From a checkpoint of a small sound classifier: batches of 64, trained on short read English sentences (LibriTTS-R).
Rows from block 8 of a small sound classifier, named by matrix and row number. Rows with one number belong to one channel. Each number is 50 + 10 x the weight over its row's rms, rounded and kept within 0 to 99. All counts start at 0.
After each channel's rows are labels from the 100 clips, of 14976, where the channel reaches its highest value: "strongest on" is what is common among them; "peak in band" is the frequency band that holds the peak. Only what is clearly more common there than usual is listed. The data: short read English sentences (LibriTTS-R).
# convs0: expand pointwise conv (model.blocks.8.convs.0.weight, 480x120x1x1), inputs 0-59
# convs1: depthwise 5x5 conv (model.blocks.8.convs.1.weight, 480x1x5x5), a 5x5 kernel
# convs2: project pointwise conv (model.blocks.8.convs.2.weight, 120x480x1x1, transposed), outputs 0-59

convs0.320:78 54 37 44 62 51 55 47 50 35 55 61 44 56 57 43 57 59 39 25 39 42 53 48 56 52 49 40 52 63 44 36 68 45 60 61 50 37 43 55 44 43 49 51 70 45 45 53 36 63 49 45 44 45 63 61 63 50 39 68
convs1.320:53 47 45 48 33 61 57 65 64 65 52 40 41 47 51 34 39 47 44 41 46 48 45 39 28
convs2.320:70 50 59 51 51 58 60 51 30 43 39 35 53 42 62 51 48 42 47 63 67 47 52 41 42 43 56 58 60 58 34 45 59 48 45 38 48 48 50 46 50 56 70 65 68 42 46 43 44 74 47 53 49 54 65 35 54 49 55 68
strongest on: voice: female
peak in band: 1000 to 2000 Hz

convs0.403:41 62 59 40 51 54 52 36 43 43 25 45 44 62 51 54 24 55 49 62 39 45 44 55 74 49 46 52 42 28 45 49 50 62 41 33 66 54 48 46 46 59 45 40 44 48 63 59 59 42 46 58 48 68 32 45 69 44 48 51
convs1.403:56 54 50 58 63 55 49 54 67 67 58 54 54 54 71 62 60 55 59 53 43 41 37 33 41
convs2.403:57 61 56 59 60 61 52 29 42 34 72 37 56 50 41 64 68 33 41 52 53 61 42 64 61 49 57 48 56 41 46 65 44 46 50 64 33 38 48 63 64 46 50 52 56 42 40 48 44 53 42 40 41 29 54 42 63 62 59 54
strongest on: voice: female
peak in band: 2000 to 4000 Hz

convs0.130:41 44 61 36 40 65 32 48 43 68 47 38 35 59 46 65 43 39 52 48 45 53 68 46 48 55 50 64 54 56 43 36 59 61 41 65 43 37 52 40 59 78 51 43 43 49 69 63 59 45 47 48 51 51 60 54 40 49 43 56
convs1.130:42 60 45 42 41 52 41 30 37 35 51 37 50 23 42 54 62 44 47 46 45 49 56 44 43
convs2.130:56 69 67 44 57 66 43 41 45 41 53 35 45 49 47 62 61 38 37 73 50 50 62 63 58 45 71 56 56 54 56 52 56 36 51 48 48 50 74 66 56 43 50 54 53 42 46 49 48 58 36 45 32 42 49 48 52 72 57 52
strongest on: voice: male
peak in band: 2000 to 4000 Hz

convs0.411:53 60 32 48 66 49 59 41 57 39 36 68 46 51 61 50 45 64 38 44 48 37 39 60 54 49 41 45 43 46 49 49 45 49 47 48 64 39 35 70 36 54 50 41 63 43 51 51 41 52 56 54 38 59 50 51 68 38 39 52
convs1.411:61 55 56 54 59 44 39 44 58 58 47 43 44 38 46 28 35 50 47 54 28 35 50 37 41
convs2.411:42 56 35 48 33 46 40 54 50 60 48 61 48 51 68 63 51 52 54 37 52 36 49 58 54 44 55 53 46 37 52 48 51 40 52 48 54 60 81 45 45 51 56 50 34 66 55 45 78 47 55 51 50 50 33 70 47 57 35 43
strongest on: voice: female
peak in band: 2000 to 4000 Hz

convs0.116:58 51 47 50 49 58 32 62 61 59 73 55 48 36 38 57 60 47 49 42 66 53 63 45 26 41 44 54 65 66 40 55 46 46 47 65 42 39 53 47 56 51 36 68 55 47 51 45 49 65 46 32 53 32 74 60 39 56 47 53
convs1.116:42 77 77 58 44 55 47 45 54 40 48 44 42 45 46 59 53 48 48 41 43 50 64 59 45
convs2.116:56 62 61 44 50 68 58 35 45 45 56 40 50 44 54 66 65 40 34 71 56 52 71 52 57 41 72 56 67 67 39 56 54 41 51 33 46 29 60 60 65 47 48 61 50 37 36 48 49 56 36 40 34 41 60 44 49 68 59 48
strongest on: voice: male
peak in band: 2000 to 4000 Hz

convs0.74:52 67 70 49 43 46 46 50 30 54 49 44 63 41 42 53 55 51 66 50 45 73 53 53 51 31 52 70 51 56 52 58 58 49 42 59 42 54 48 46 47 60 37 48 28 50 57 40 87 52 30 32 54 52 60 46 56 51 70 59
convs1.74:61 56 52 67 58 45 36 31 44 66 60 56 41 56 65 54 39 35 46 49 52 40 39 49 55
convs2.74:44 62 36 59 37 48 40 48 64 67 52 62 51 59 66 42 51 68 60 49 41 52 51 48 50 48 43 54 38 49 60 46 65 46 40 39 55 55 55 34 45 46 61 44 40 47 48 58 62 37 64 55 67 53 42 62 47 46 37 60
strongest on: voice: male
peak in band: 2000 to 4000 Hz

convs0.197:33 32 53 50 42 36 49 68 53 57 52 41 43 53 49 43 61 44 63 64 59 45 41 40 42 58 64 41 41 42 49 53 39 37 57 46 40 62 65 36 68 36 50 51 50 66 33 52 54 41 50 49 59 37 42 40 43 61 52 24
convs1.197:61 47 60 48 41 51 47 49 52 51 46 38 46 34 29 55 50 49 48 46 34 32 36 40 30
convs2.197:39 62 59 47 55 59 30 39 45 40 61 43 44 39 48 72 61 38 44 46 50 49 40 64 52 36 58 56 52 35 79 50 45 43 43 55 42 56 74 64 64 39 45 49 41 46 36 49 47 65 44 49 39 37 41 55 57 65 50 47
strongest on: voice: female
peak in band: 4000 to 8000 Hz

convs0.174:59 57 44 36 61 64 44 44 67 47 42 60 26 62 54 52 30 57 45 65 59 46 31 44 50 54 50 52 46 51 38 55 27 58 22 49 58 59 60 49 46 54 39 52 50 29 65 51 45 55 57 50 53 64 49 70 50 47 38 58
convs1.174:48 36 49 51 57 48 32 33 38 36 39 38 42 55 57 49 39 54 48 44 32 36 55 40 40
convs2.174:56 58 46 60 51 41 42 46 62 46 63 55 46 62 43 34 61 52 52 39 32 40 40 50 64 60 41 55 27 30 58 50 65 42 44 61 45 63 51 42 50 44 63 29 41 52 45 53 64 44 58 47 55 44 33 52 56 43 47 67
strongest on: voice: female
peak in band: 2000 to 4000 Hz

convs0.138:56 55 48 49 52 52 44 57 58 45 55 59 49 43 49 48 60 54 49 39 64 53 47 48 41 47 53 45 52 59 47 70 44 36 49 54 46 46 43 58 46 50 54 56 59 50 42 48 32 64 47 39 46 45 58 55 54 51 54 53
convs1.138:56 44 54 47 47 39 42 31 48 48 54 46 61 65 51 42 69 62 59 34 38 45 37 37 44
convs2.138:65 51 40 48 43 35 34 56 51 39 57 53 47 55 49 36 53 48 65 27 51 50 27 53 52 50 43 56 37 31 66 53 53 49 38 69 39 70 36 45 41 56 65 58 41 67 48 38 57 36 59 52 63 46 36 58 57 44 47 42
strongest on: voice: male
peak in band: 250 to 500 Hz

convs0.386:41 52 56 46 43 62 28 49 47 64 57 49 40 49 46 71 48 32 53 25 38 60 71 51 58 47 52 55 53 68 34 47 47 46 51 69 31 31 45 37 56 63 60 42 52 41 56 67 51 65 44 49 56 53 64 56 51 55 50 58
convs1.386:38 49 45 26 45 51 32 28 48 55 46 49 45 28 46 55 56 55 49 58 51 46 53 57 41
convs2.386:35 50 57 20 53 57 25 49 63 41 47 57 58 55 57 39 46 48 43 62 40 56 49 49 54 58 42 46 47 42 59 52 60 46 59 50 47 46 57 53 53 63 35 49 47 57 60 57 48 44 56 31 53 57 36 71 60 53 52 36
strongest on: voice: male
peak in band: 1000 to 2000 Hz

convs0.366:46 57 48 58 57 46 57 60 43 46 54 56 62 37 50 51 66 53 56 24 35 59 58 58 50 49 58 46 50 64 50 52 60 36 68 59 45 40 29 54 42 50 62 45 67 52 32 59 42 58 38 30 50 42 57 41 54 53 53 56
convs1.366:48 32 37 36 35 41 47 49 30 41 52 49 47 52 47 58 65 67 61 57 46 63 48 50 52
convs2.366:41 69 44 50 38 41 19 47 62 50 57 59 39 55 55 36 47 54 57 65 34 47 54 61 55 58 42 52 37 39 57 43 67 45 64 57 44 46 60 47 55 58 48 40 40 63 55 56 59 35 57 48 57 50 33 71 56 48 42 50
strongest on: voice: male
peak in band: 1000 to 2000 Hz

convs0.465:45 39 43 55 65 42 61 54 49 43 44 64 59 44 69 47 53 59 46 38 51 45 57 58 48 48 54 43 56 57 60 58 46 40 75 53 49 42 40 64 51 38 83 45 64 54 36 46 40 48 53 50 46 53 54 48 51 43 45 36
convs1.465:31 61 78 62 53 52 47 54 52 39 60 49 53 43 39 60 62 56 57 61 44 52 50 52 63
convs2.465:44 31 45 54 54 40 54 68 41 59 30 58 54 51 42 45 37 59 58 61 53 55 64 37 39 58 36 39 43 55 36 33 51 62 63 52 63 48 45 40 37 55 38 45 59 57 62 61 38 61 58 58 62 68 51 51 42 33 43 51
strongest on: voice: female
peak in band: 2000 to 4000 Hz

convs0.369:46 54 60 43 43 18 62 69 46 46 50 48 58 59 54 34 56 52 67 60 46 51 44 55 49 53 61 45 39 31 51 53 56 46 59 34 47 52 46 49 54 39 47 43 50 74 35 61 63 33 38 42 61 38 30 40 44 59 57 51
convs1.369:54 43 50 39 43 49 48 44 39 28 67 62 55 40 30 61 57 49 41 47 42 51 45 31 51
convs2.369:48 53 47 39 39 57 45 53 57 49 50 48 22 23 66 68 49 46 53 62 59 33 62 66 53 32 55 59 62 55 59 69 51 47 58 35 48 41 77 58 54 48 48 67 44 55 51 39 59 66 48 53 39 50 68 59 48 55 43 44
strongest on: voice: male
peak in band: 2000 to 4000 Hz

convs0.418:50 51 43 54 49 54 40 45 64 42 49 75 55 42 46 61 56 72 49 51 66 53 61 63 45 40 29 51 74 51 39 69 33 52 55 53 53 25 47 74 46 50 54 71 60 54 54 38 54 46 62 45 32 48 61 55 51 30 46 42
convs1.418:49 50 37 50 46 35 39 41 51 50 44 41 34 47 57 36 41 45 48 51 61 74 66 63 54
convs2.418:38 49 32 40 33 48 51 54 60 55 35 66 42 40 61 54 40 59 58 57 51 46 56 48 44 42 47 47 52 65 50 28 38 59 65 36 66 46 46 43 46 61 31 51 43 58 56 40 55 49 58 46 55 61 54 63 20 46 32 37
strongest on: voice: female
peak in band: 250 to 500 Hz

convs0.343:30 53 54 45 47 55 38 54 41 67 57 54 50 40 46 60 51 39 50 42 47 77 56 43 40 48 56 51 58 56 35 68 25 41 44 63 31 41 33 43 49 61 49 47 47 44 49 66 61 66 40 33 55 46 59 62 50 51 54 59
convs1.343:59 46 36 62 80 58 46 52 53 49 42 48 42 43 55 45 61 45 37 47 39 46 33 42 53
convs2.343:44 60 61 36 45 57 51 41 38 43 56 38 42 35 62 67 56 39 41 41 60 47 41 68 46 31 61 64 60 49 51 64 38 44 44 54 42 46 74 61 53 47 46 59 41 39 39 40 42 65 41 46 41 45 58 42 52 63 56 43
strongest on: voice: male
peak in band: 2000 to 4000 Hz

convs0.409:49 29 56 50 47 36 56 64 54 55 46 46 42 61 54 33 51 44 61 40 48 37 75 35 56 68 57 43 51 48 43 41 51 52 69 43 39 43 62 36 62 32 59 49 60 58 38 57 49 41 51 52 63 35 36 46 43 64 51 42
convs1.409:56 41 40 39 37 46 51 54 53 57 42 42 50 51 49 56 40 41 52 49 36 37 36 52 82
convs2.409:39 53 59 64 71 43 42 53 46 48 55 38 60 59 32 43 46 52 46 57 34 51 46 48 52 67 48 31 36 50 45 47 44 59 58 55 56 50 66 56 53 61 41 30 67 47 62 63 42 41 54 54 49 47 40 47 48 48 60 56
strongest on: voice: male
peak in band: 250 to 500 Hz

convs0.179:72 52 47 57 51 57 44 56 47 45 55 53 40 52 54 47 34 54 43 62 59 45 48 32 44 60 48 65 45 57 41 46 45 58 31 54 61 60 75 37 58 50 32 65 56 47 65 46 50 38 59 50 42 46 65 71 41 51 37 58
convs1.179:41 47 41 39 62 49 44 44 45 40 40 50 38 29 34 48 49 36 29 33 53 52 54 47 49
convs2.179:60 65 59 32 45 63 39 50 43 40 54 39 43 44 60 61 57 37 46 59 54 47 57 67 57 30 70 64 66 49 56 50 65 38 58 48 42 37 63 68 55 53 53 72 39 52 39 36 48 64 41 44 36 45 57 50 54 66 54 47
strongest on: voice: male
peak in band: 4000 to 8000 Hz

convs0.241:48 61 36 41 71 53 59 39 50 36 35 73 56 53 64 52 45 63 41 45 39 42 49 57 54 52 45 44 47 45 47 56 50 52 43 46 61 49 33 56 44 59 44 47 62 42 54 52 42 64 54 46 44 59 54 50 62 42 35 68
convs1.241:54 54 50 53 55 53 51 56 58 54 48 48 41 31 35 52 35 41 34 24 61 54 60 43 39
convs2.241:54 68 49 62 67 48 50 43 55 40 56 49 54 55 41 42 69 43 42 63 37 60 53 49 71 52 40 51 35 51 47 46 69 30 45 46 45 42 56 43 53 41 55 34 56 37 51 59 52 49 55 29 60 40 46 42 55 40 65 72
strongest on: voice: female
peak in band: 1000 to 2000 Hz

convs0.196:56 59 53 41 46 60 40 64 49 55 62 55 52 44 30 59 57 52 55 42 57 62 58 42 33 42 46 59 60 61 38 62 50 51 39 63 38 44 47 38 50 55 33 60 49 42 55 50 59 57 46 40 57 37 67 57 38 50 54 61
convs1.196:47 81 75 51 43 57 46 46 49 45 58 43 47 55 59 51 49 49 47 59 51 43 39 40 36
convs2.196:52 70 58 56 56 66 56 34 46 45 60 36 54 48 53 66 67 37 36 57 46 44 53 59 55 42 68 58 63 49 43 57 49 42 42 43 42 38 70 62 69 42 59 50 47 33 34 55 55 57 36 47 34 37 53 44 52 69 57 62
strongest on: voice: male
peak in band: 2000 to 4000 Hz

convs0.95:62 47 57 58 32 41 55 73 56 49 60 47 56 55 36 36 70 55 61 42 54 46 50 43 48 53 52 51 48 50 45 49 64 40 65 53 44 47 54 51 50 38 40 61 54 65 35 50 56 49 41 43 64 28 45 46 41 57 61 50
convs1.95:65 46 47 54 48 66 44 49 36 41 63 53 38 46 44 70 48 42 43 39 64 60 53 35 38
convs2.95:42 62 61 50 60 54 35 36 51 43 65 39 52 59 38 56 63 42 40 47 36 54 46 65 69 44 59 55 53 37 58 51 53 35 53 59 41 40 66 63 59 48 46 41 52 49 41 49 53 38 39 37 39 34 39 52 55 60 58 46
strongest on: voice: male
peak in band: 250 to 500 Hz

convs0.280:61 34 57 63 39 62 41 50 56 55 60 48 36 52 31 56 49 51 53 50 62 49 53 42 42 44 46 67 57 60 36 42 52 50 41 57 49 51 66 42 51 56 33 67 39 47 66 44 57 49 55 46 50 45 54 64 43 44 56 52
convs1.280:35 28 43 38 42 38 36 45 42 32 49 57 42 45 33 57 56 44 47 48 54 58 51 55 59
convs2.280:64 59 63 51 60 33 20 53 39 33 57 41 48 58 41 28 53 38 46 48 51 47 38 64 49 59 53 39 35 39 67 47 52 57 55 62 44 54 58 66 57 68 52 50 60 62 62 38 42 49 42 56 39 45 38 61 53 56 58 48
strongest on: voice: male
peak in band: 250 to 500 Hz

convs0.391:57 44 43 41 66 44 58 51 50 44 45 51 39 62 76 38 47 52 47 50 39 34 34 46 57 83 57 25 36 40 48 42 51 41 47 37 57 55 50 51 50 47 51 33 63 47 45 62 36 58 51 51 48 57 43 55 54 56 44 54
convs1.391:55 53 46 49 54 32 36 34 43 45 36 33 42 40 59 45 56 60 61 49 40 61 66 58 50
convs2.391:43 49 46 43 52 38 39 45 67 41 61 60 42 61 40 41 56 45 52 40 36 60 37 61 65 56 41 43 39 35 65 41 62 41 60 66 45 47 41 57 55 47 37 40 47 55 54 58 51 32 52 36 49 40 32 63 61 46 50 38
strongest on: voice: male
peak in band: 1000 to 2000 Hz

convs0.266:50 44 51 50 43 56 42 56 63 47 52 46 37 45 39 53 52 53 54 65 91 56 37 46 33 48 49 51 52 49 49 71 39 46 36 48 49 61 73 47 58 48 50 62 38 51 56 41 46 61 56 42 47 43 60 50 45 46 48 37
convs1.266:37 52 45 38 32 44 36 24 31 46 53 42 46 46 48 58 48 55 41 51 42 41 43 44 46
convs2.266:44 65 58 59 63 46 26 41 41 37 65 37 51 55 34 54 58 37 48 42 47 48 31 68 51 49 56 46 37 32 68 57 49 50 52 65 37 52 66 63 59 49 52 47 55 52 47 44 48 51 47 47 45 37 35 55 55 60 62 53
strongest on: voice: male
peak in band: 250 to 500 Hz

convs0.276:50 47 34 59 66 57 60 39 50 44 44 55 47 44 65 45 46 45 32 37 37 29 44 53 54 61 49 45 52 50 52 40 50 53 68 45 46 45 42 60 49 44 69 51 60 49 40 47 36 40 68 73 40 56 51 49 50 43 38 42
convs1.276:66 47 35 50 54 66 56 45 36 34 54 44 57 50 46 39 39 35 43 35 44 43 49 40 38
convs2.276:57 56 55 56 60 55 73 38 47 38 64 46 56 54 45 63 63 42 38 49 42 53 48 49 59 51 53 60 42 47 42 46 53 40 24 53 37 58 44 49 61 32 70 44 54 27 34 56 44 62 48 38 47 35 54 34 61 52 60 68
strongest on: voice: female
peak in band: 4000 to 8000 Hz

convs0.460:54 66 60 38 45 53 49 49 44 58 43 47 43 62 45 50 39 44 59 53 39 61 50 48 50 56 49 66 41 52 49 49 54 55 18 55 51 63 57 35 56 63 14 44 41 47 70 54 70 55 44 40 56 55 46 54 50 59 52 72
convs1.460:45 54 53 59 57 53 59 57 61 66 57 60 65 56 61 49 76 63 56 45 52 50 50 41 33
convs2.460:40 51 45 55 40 47 48 64 43 63 43 58 50 35 64 54 30 58 67 52 65 34 53 48 30 43 45 41 53 56 51 42 43 64 50 36 55 54 59 43 45 48 47 56 50 50 58 61 48 68 68 70 57 68 68 54 45 42 33 54
strongest on: voice: male
peak in band: 250 to 500 Hz

convs0.19:66 55 34 58 54 55 47 52 68 33 48 66 45 46 48 45 43 64 38 55 71 38 32 53 42 42 27 55 60 40 49 50 45 52 45 42 67 60 53 61 42 41 41 60 49 44 50 32 43 62 68 57 35 57 51 54 63 34 42 55
convs1.19:58 45 47 50 57 38 43 57 45 29 57 47 57 45 51 34 33 29 43 50 31 52 57 58 52
convs2.19:50 75 43 48 35 55 50 32 61 56 57 55 34 52 63 48 63 60 54 49 51 36 68 62 55 36 59 60 55 52 45 43 69 47 46 38 60 48 64 44 51 47 61 58 42 61 37 48 68 44 52 48 51 45 58 63 46 63 42 51
strongest on: voice: female
peak in band: 250 to 500 Hz

convs0.284:67 46 39 51 51 66 29 46 58 56 54 56 44 44 45 58 49 48 39 46 69 50 54 44 43 39 31 62 78 57 38 47 43 53 44 55 47 52 58 48 43 46 47 68 51 31 62 39 43 64 67 49 37 42 69 72 44 41 47 58
convs1.284:53 49 44 45 41 51 51 42 47 48 33 40 45 48 38 29 41 34 44 43 40 50 71 65 57
convs2.284:50 56 37 36 34 44 27 45 65 43 45 62 27 41 64 34 46 51 59 53 48 48 44 62 51 37 52 52 44 49 65 30 60 53 66 49 55 50 50 54 58 76 41 54 37 69 55 33 57 50 53 53 49 52 44 71 33 53 35 40
strongest on: voice: female
peak in band: 250 to 500 Hz

convs0.136:57 54 60 48 50 40 63 57 53 38 50 44 65 60 51 44 52 54 62 41 48 46 64 58 61 50 52 53 49 37 43 46 60 53 68 38 48 38 47 51 52 33 37 44 60 63 40 58 69 33 42 52 60 47 34 31 48 57 50 44
convs1.136:53 50 46 48 53 36 38 34 54 66 65 44 47 40 43 43 56 53 50 43 25 42 58 55 66
convs2.136:38 46 62 48 60 59 55 50 41 52 43 39 54 38 44 60 42 51 40 56 58 43 55 49 40 50 55 43 55 64 52 50 35 64 51 42 56 44 59 61 52 50 33 51 57 39 59 53 34 65 43 58 39 54 64 40 43 56 57 53
strongest on: voice: male
peak in band: 250 to 500 Hz

convs0.422:45 62 72 43 44 46 53 53 34 53 47 46 71 49 41 58 58 52 62 49 40 75 52 65 50 31 52 71 51 50 51 60 59 48 43 51 54 51 47 50 47 63 44 48 31 60 57 44 90 53 34 36 54 50 53 35 53 49 69 52
convs1.422:57 56 48 57 52 57 32 26 55 59 38 33 36 60 60 34 38 48 51 49 55 50 56 54 49
convs2.422:54 64 40 64 44 54 58 43 61 61 49 56 49 62 59 54 56 60 54 64 40 51 62 44 56 46 46 60 43 57 45 51 69 39 37 36 51 43 58 33 48 43 65 41 45 39 44 65 65 41 62 52 64 50 50 56 50 45 44 63
strongest on: voice: male
peak in band: 2000 to 4000 Hz

convs0.331:46 51 49 41 51 52 31 58 43 80 55 46 52 50 50 54 55 26 54 39 41 51 71 34 44 57 62 49 49 79 48 45 55 41 45 71 30 51 50 35 60 58 52 40 51 50 50 63 60 57 45 45 57 42 57 50 40 63 52 61
convs1.331:44 40 47 40 25 43 37 44 47 25 56 61 38 48 41 41 47 44 41 54 54 50 49 40 44
convs2.331:71 47 60 65 64 39 35 53 38 37 52 33 57 59 40 40 54 42 45 36 51 53 31 58 56 68 48 39 43 40 49 53 42 53 58 62 46 48 49 64 56 57 49 37 65 53 64 42 45 35 44 53 42 47 38 52 53 52 59 44
strongest on: voice: male
peak in band: 250 to 500 Hz

convs0.119:60 56 41 41 55 49 39 37 68 38 43 60 43 54 51 54 41 75 38 61 62 46 38 51 41 45 32 52 51 51 39 62 37 55 36 41 70 55 47 56 36 47 35 55 49 39 61 47 42 56 57 50 41 57 56 63 60 39 49 58
convs1.119:64 55 48 65 64 37 34 40 39 50 55 62 56 57 54 49 42 58 49 42 36 40 47 34 37
convs2.119:54 62 49 66 69 41 54 51 56 45 51 44 67 65 32 47 57 47 52 61 36 65 57 48 63 63 35 52 37 47 33 60 67 36 57 45 45 41 50 44 50 53 62 30 64 49 45 65 55 43 56 36 63 49 44 42 51 36 60 66
strongest on: voice: female
peak in band: 2000 to 4000 Hz

convs0.341:69 75 58 57 46 49 52 49 31 43 52 46 71 50 53 50 55 53 51 39 27 63 49 62 56 48 49 60 46 51 57 52 73 54 57 55 53 46 37 58 46 60 40 44 48 57 53 48 58 56 39 46 46 51 53 37 53 45 54 69
convs1.341:51 52 60 59 71 43 51 55 44 55 66 59 52 56 71 59 64 55 54 57 50 58 48 59 70
convs2.341:50 48 60 52 54 57 41 54 25 42 42 40 53 40 50 56 37 35 49 54 67 56 45 55 33 50 56 36 59 55 49 54 36 65 53 52 43 50 60 58 56 54 47 58 64 46 62 43 37 67 45 66 44 58 59 54 44 55 52 47
strongest on: voice: female
peak in band: 2000 to 4000 Hz

convs0.374:34 47 39 55 53 53 43 40 68 46 33 64 42 52 56 58 37 70 35 60 48 44 40 70 54 44 41 48 52 40 52 53 45 52 54 40 69 38 44 64 37 62 53 52 53 53 56 55 38 52 56 55 43 76 52 57 72 34 41 37
convs1.374:45 27 48 48 46 51 51 56 49 38 44 41 46 51 47 46 55 59 39 34 41 45 73 71 48
convs2.374:52 43 52 50 52 59 26 43 58 38 51 69 71 45 53 46 44 45 43 62 52 51 43 43 47 50 54 38 67 49 52 55 64 44 69 53 45 56 52 54 46 38 37 57 49 48 55 60 45 53 33 46 50 58 38 56 52 71 54 49
strongest on: voice: female
peak in band: 250 to 500 Hz

convs0.348:32 64 49 39 51 45 43 43 63 55 43 63 48 54 46 74 41 57 55 73 46 57 51 71 59 40 42 53 49 42 35 63 46 58 46 48 60 44 41 49 51 78 45 46 51 62 60 56 61 48 46 43 54 64 42 45 59 40 49 45
convs1.348:55 45 51 43 33 57 46 41 37 36 49 60 44 54 38 37 43 46 59 41 71 62 54 62 37
convs2.348:35 56 34 34 32 67 61 48 64 58 48 69 42 46 63 57 48 51 59 58 45 50 60 46 52 36 48 57 62 59 56 44 60 38 52 39 52 43 46 43 48 43 43 55 33 48 40 45 64 54 53 45 58 55 49 64 50 53 41 38
strongest on: voice: female
peak in band: 250 to 500 Hz

convs0.35:56 45 38 41 72 45 55 49 55 37 41 60 46 59 75 35 50 61 45 51 43 35 35 46 51 59 50 33 50 48 49 47 49 41 58 36 57 50 56 63 41 40 51 44 69 48 45 53 39 52 56 55 42 61 43 59 56 44 36 51
convs1.35:63 63 82 54 44 48 60 51 52 32 47 47 50 51 53 57 65 44 46 63 58 49 43 55 44
convs2.35:50 58 37 64 57 36 48 58 61 59 49 61 57 66 41 38 50 58 63 52 35 52 42 41 57 61 33 47 33 42 55 43 63 49 40 46 55 59 58 34 38 48 68 34 52 56 50 54 61 39 67 57 65 55 37 54 44 34 39 71
strongest on: voice: female
peak in band: 2000 to 4000 Hz

convs0.345:53 57 47 54 49 66 29 45 46 54 57 57 47 43 40 63 46 43 40 44 50 66 58 41 43 44 41 63 70 72 37 54 54 58 44 68 45 44 49 45 40 62 43 57 50 34 58 54 54 78 57 51 40 55 71 61 50 41 54 65
convs1.345:36 27 39 36 59 39 48 39 45 50 47 45 37 36 61 47 57 36 55 44 41 39 56 46 42
convs2.345:52 59 64 70 65 59 54 47 33 42 58 33 65 56 38 58 58 43 40 43 65 57 37 56 39 60 63 39 56 35 32 54 38 56 44 64 45 47 63 59 55 62 56 48 66 38 51 54 38 65 43 57 42 46 50 39 48 60 64 61
strongest on: voice: male
peak in band: 250 to 500 Hz