{
  "num_classes": 2,
  "norm": "batchnorm",
  "expansion": 4,
  "widths": [40, 64, 120],
  "init": "torch_default",
  "residual_init": "zero_last",
  "batch_size": 64
}
Rows from block 5, named by matrix and row number. Each number is 500 + 40 x the weight over its row's rms, rounded and kept within 0 to 999. All counts start at 0. Numbers have three digits each. After the name is the row's rms in percent of the matrix's.
# fc1: squeeze-excite reduce (model.blocks.5.se.fc1.weight, 16x256), inputs 0-127
fc1.0 040:528487464519488448465446560538455445485550429529551502501469474496435487541434459546494530558484443561478451550517524520483556448546455549549464498545504461476441510467486508551431564444500446475504532571433507486521489471473496485518435561545447428565563486450498523528493462550435496517504521470568507467465538510570430568442511527558500439502481461560455507527560446479450565562470
fc1.1 042:477498477432448465470476528450516475504513473433474460536500531460464420440533470523421485530495526455532434494516535507541467517472554537497520514514545482490464446512553502454527537436437454456475427494491422531444537543481539453481499529477446494496550514484504495534546433492511439546468476534554485474514489465481450490544459515465448495488436498480451550522460548525459449452493
fc1.2 328:502533518566575491520434542498537533542503567468535447560520524554500560523524447487526470521539527519534469460480498515551512529556509568520494496501516518586506524447513553547527585494511481569495503515546537463500477529537576516476461506544483493497547563511567475541526453460496521544506491475477563580519573592525542546501453528499551485562514453491446465546578523578548519535539
fc1.3 042:501549533547494507484460459500434481545446464484559524537517532485554430463548546480448554432547519476476465427450544486527503449559527532534450481459459537469552535484435480449507504437524433542563552557441465489547447480437489431435531545517535508472486499477529468462510464490432496552500546505476473473520439439446453460451448522487524464429503465457555451463560524559528483461483
fc1.4 160:492519537523547513513396547468520550546483538452544500549524498578504531494522416477527471517555520497552462398499537519556521514509514588501519509531508513533493549427554526560513547497542496590517476483561494478505488533560542477502462476532505480512495556462603487532538430419469530540506492468510504552503577568516537555523434503508527436530482455518528404554532536547522518542490
fc1.5 045:544483437486501440516457521465518477448505539491422494514453542487513502451437456435493521523532508540531446489476458437522474510503438539470543447536452435492459479506472463513548513522503430517517482512454519445542478547535507495552499542424468539442492479543444478524491526499469416519544434499445489466539464475529529494426433486536505544426542512461504499456518546457521472462429
fc1.6 045:534446495484468544475511504439413520434452448511519482533421473478532499533533520473523532497438526447454514473502443456514479487452524534459536487503506523521436502519464419485504476460485434489524517468494554480487499520476416516537452464509479509500536518533476477524438504526492461521438468452509456484451450432500537487483452501496426546486423464484449499538558469513457430492530
fc1.7 052:483469517514521466508530550485437532533543468542518524545484509520513466443419457466515494479480513507446495520476473545448550461500525444489502462455485462455535452450478485462448564468558481543544554472507529546447511449417442495428564526473494477487519440497490476542503474435486439479558523447498469518519405465551550491448583511533494516552496450497447511477572539450525463559429
fc1.8 040:468454557521499473490519498456521508528542545505460504520503552549458467538437470480487487527489485513497512453490542483490464537540482475466498547506500552559500458476477553485523503505433426534521435488513445437547514534541478440527503485486450532554497561537543510528450502535471528493559518519491543448518517524532464450535485521439519545455553511448493470482553439470510491548475
fc1.9 044:502486540419441512531532445508533460523450425459496485550505464468544532527534514502455422454438427460477523511424467422523443474447495428447499548499529482453495525531428467470517486491453543495474530456526484447435479462483489492458534456484536491504458525430542479537462517496449420508468504513512507502497513501525465459499439542457533475535534457520462434446497492535487496439530
fc1.10 043:428450433481514451530498495497544467500545495525429427538464504468547435544516459449477459487527479496536441529454524468503437433552446556533433429454443535542524515520526459486539487487453495493504463490421466520489442483492535456510544459423517529484520505512513513429532475461430430523456551495528476447476485536552524480495528483432511500500435498514470493433468424506474474531420
fc1.11 042:465460535444455497450444528439458500536547492492459443483455548562540463439439488515560531563449443507434544439517528513506442466448551499513450529448561507482434461505483550509474552514536453562558523460512488548439489533562439553501461474499562519508442499435562513474537531482449444496519475460500482507509546551450527525436483457560459443477493477523440465472433544516455532563444
fc1.12 045:491463493435507479531484528512483452516465491425443470521486506478419527473487433539496498519541494504540516540427458501480418486486489480446506472491500504448496544438508520484515447488480424442482537449445512509460528438533473518489495543531540446483525449523538495419502510452418471544528448471532435452444447476478530496519449425477485535490443544518468467435473429510489426496487
fc1.13 041:507527500548439446434445515474463466443539479474463470499500484500441429526478548508483518463478506565512462565458432438522552439446476475493431544444505473463451533448434478496483440434488466519475494435500450482499495478448541442506524471523529523457525532476549548432489508457537519465537498437439562535523539431470562491495516505538563447499549455472539454548433434538524511508541
fc1.14 043:484432492502454522498492427532464527541555488488492510519441535431441503433543514506488477481515487497493539471420518488547472487477425450544459547494545500481453423529493494511521458459483547425523451495531428556441472542482429514488514449443552547528444432452509480532440538473459524464493464532429534474546434476529463553531528427544475463549473476528543538461546455475488491512533
fc1.15 046:500479450542494485508464544513419470468436448512479444541472403471467500468518533416481504453516444427492502517447549460522440465517437534464528510539516558438444510533450541546519550435419441456478490513471436540487545490489415480490518496531511527539488434487495482434459476470509453474476462488520482435503534525516459546422534500540473450553457514527464485512513441513546478494508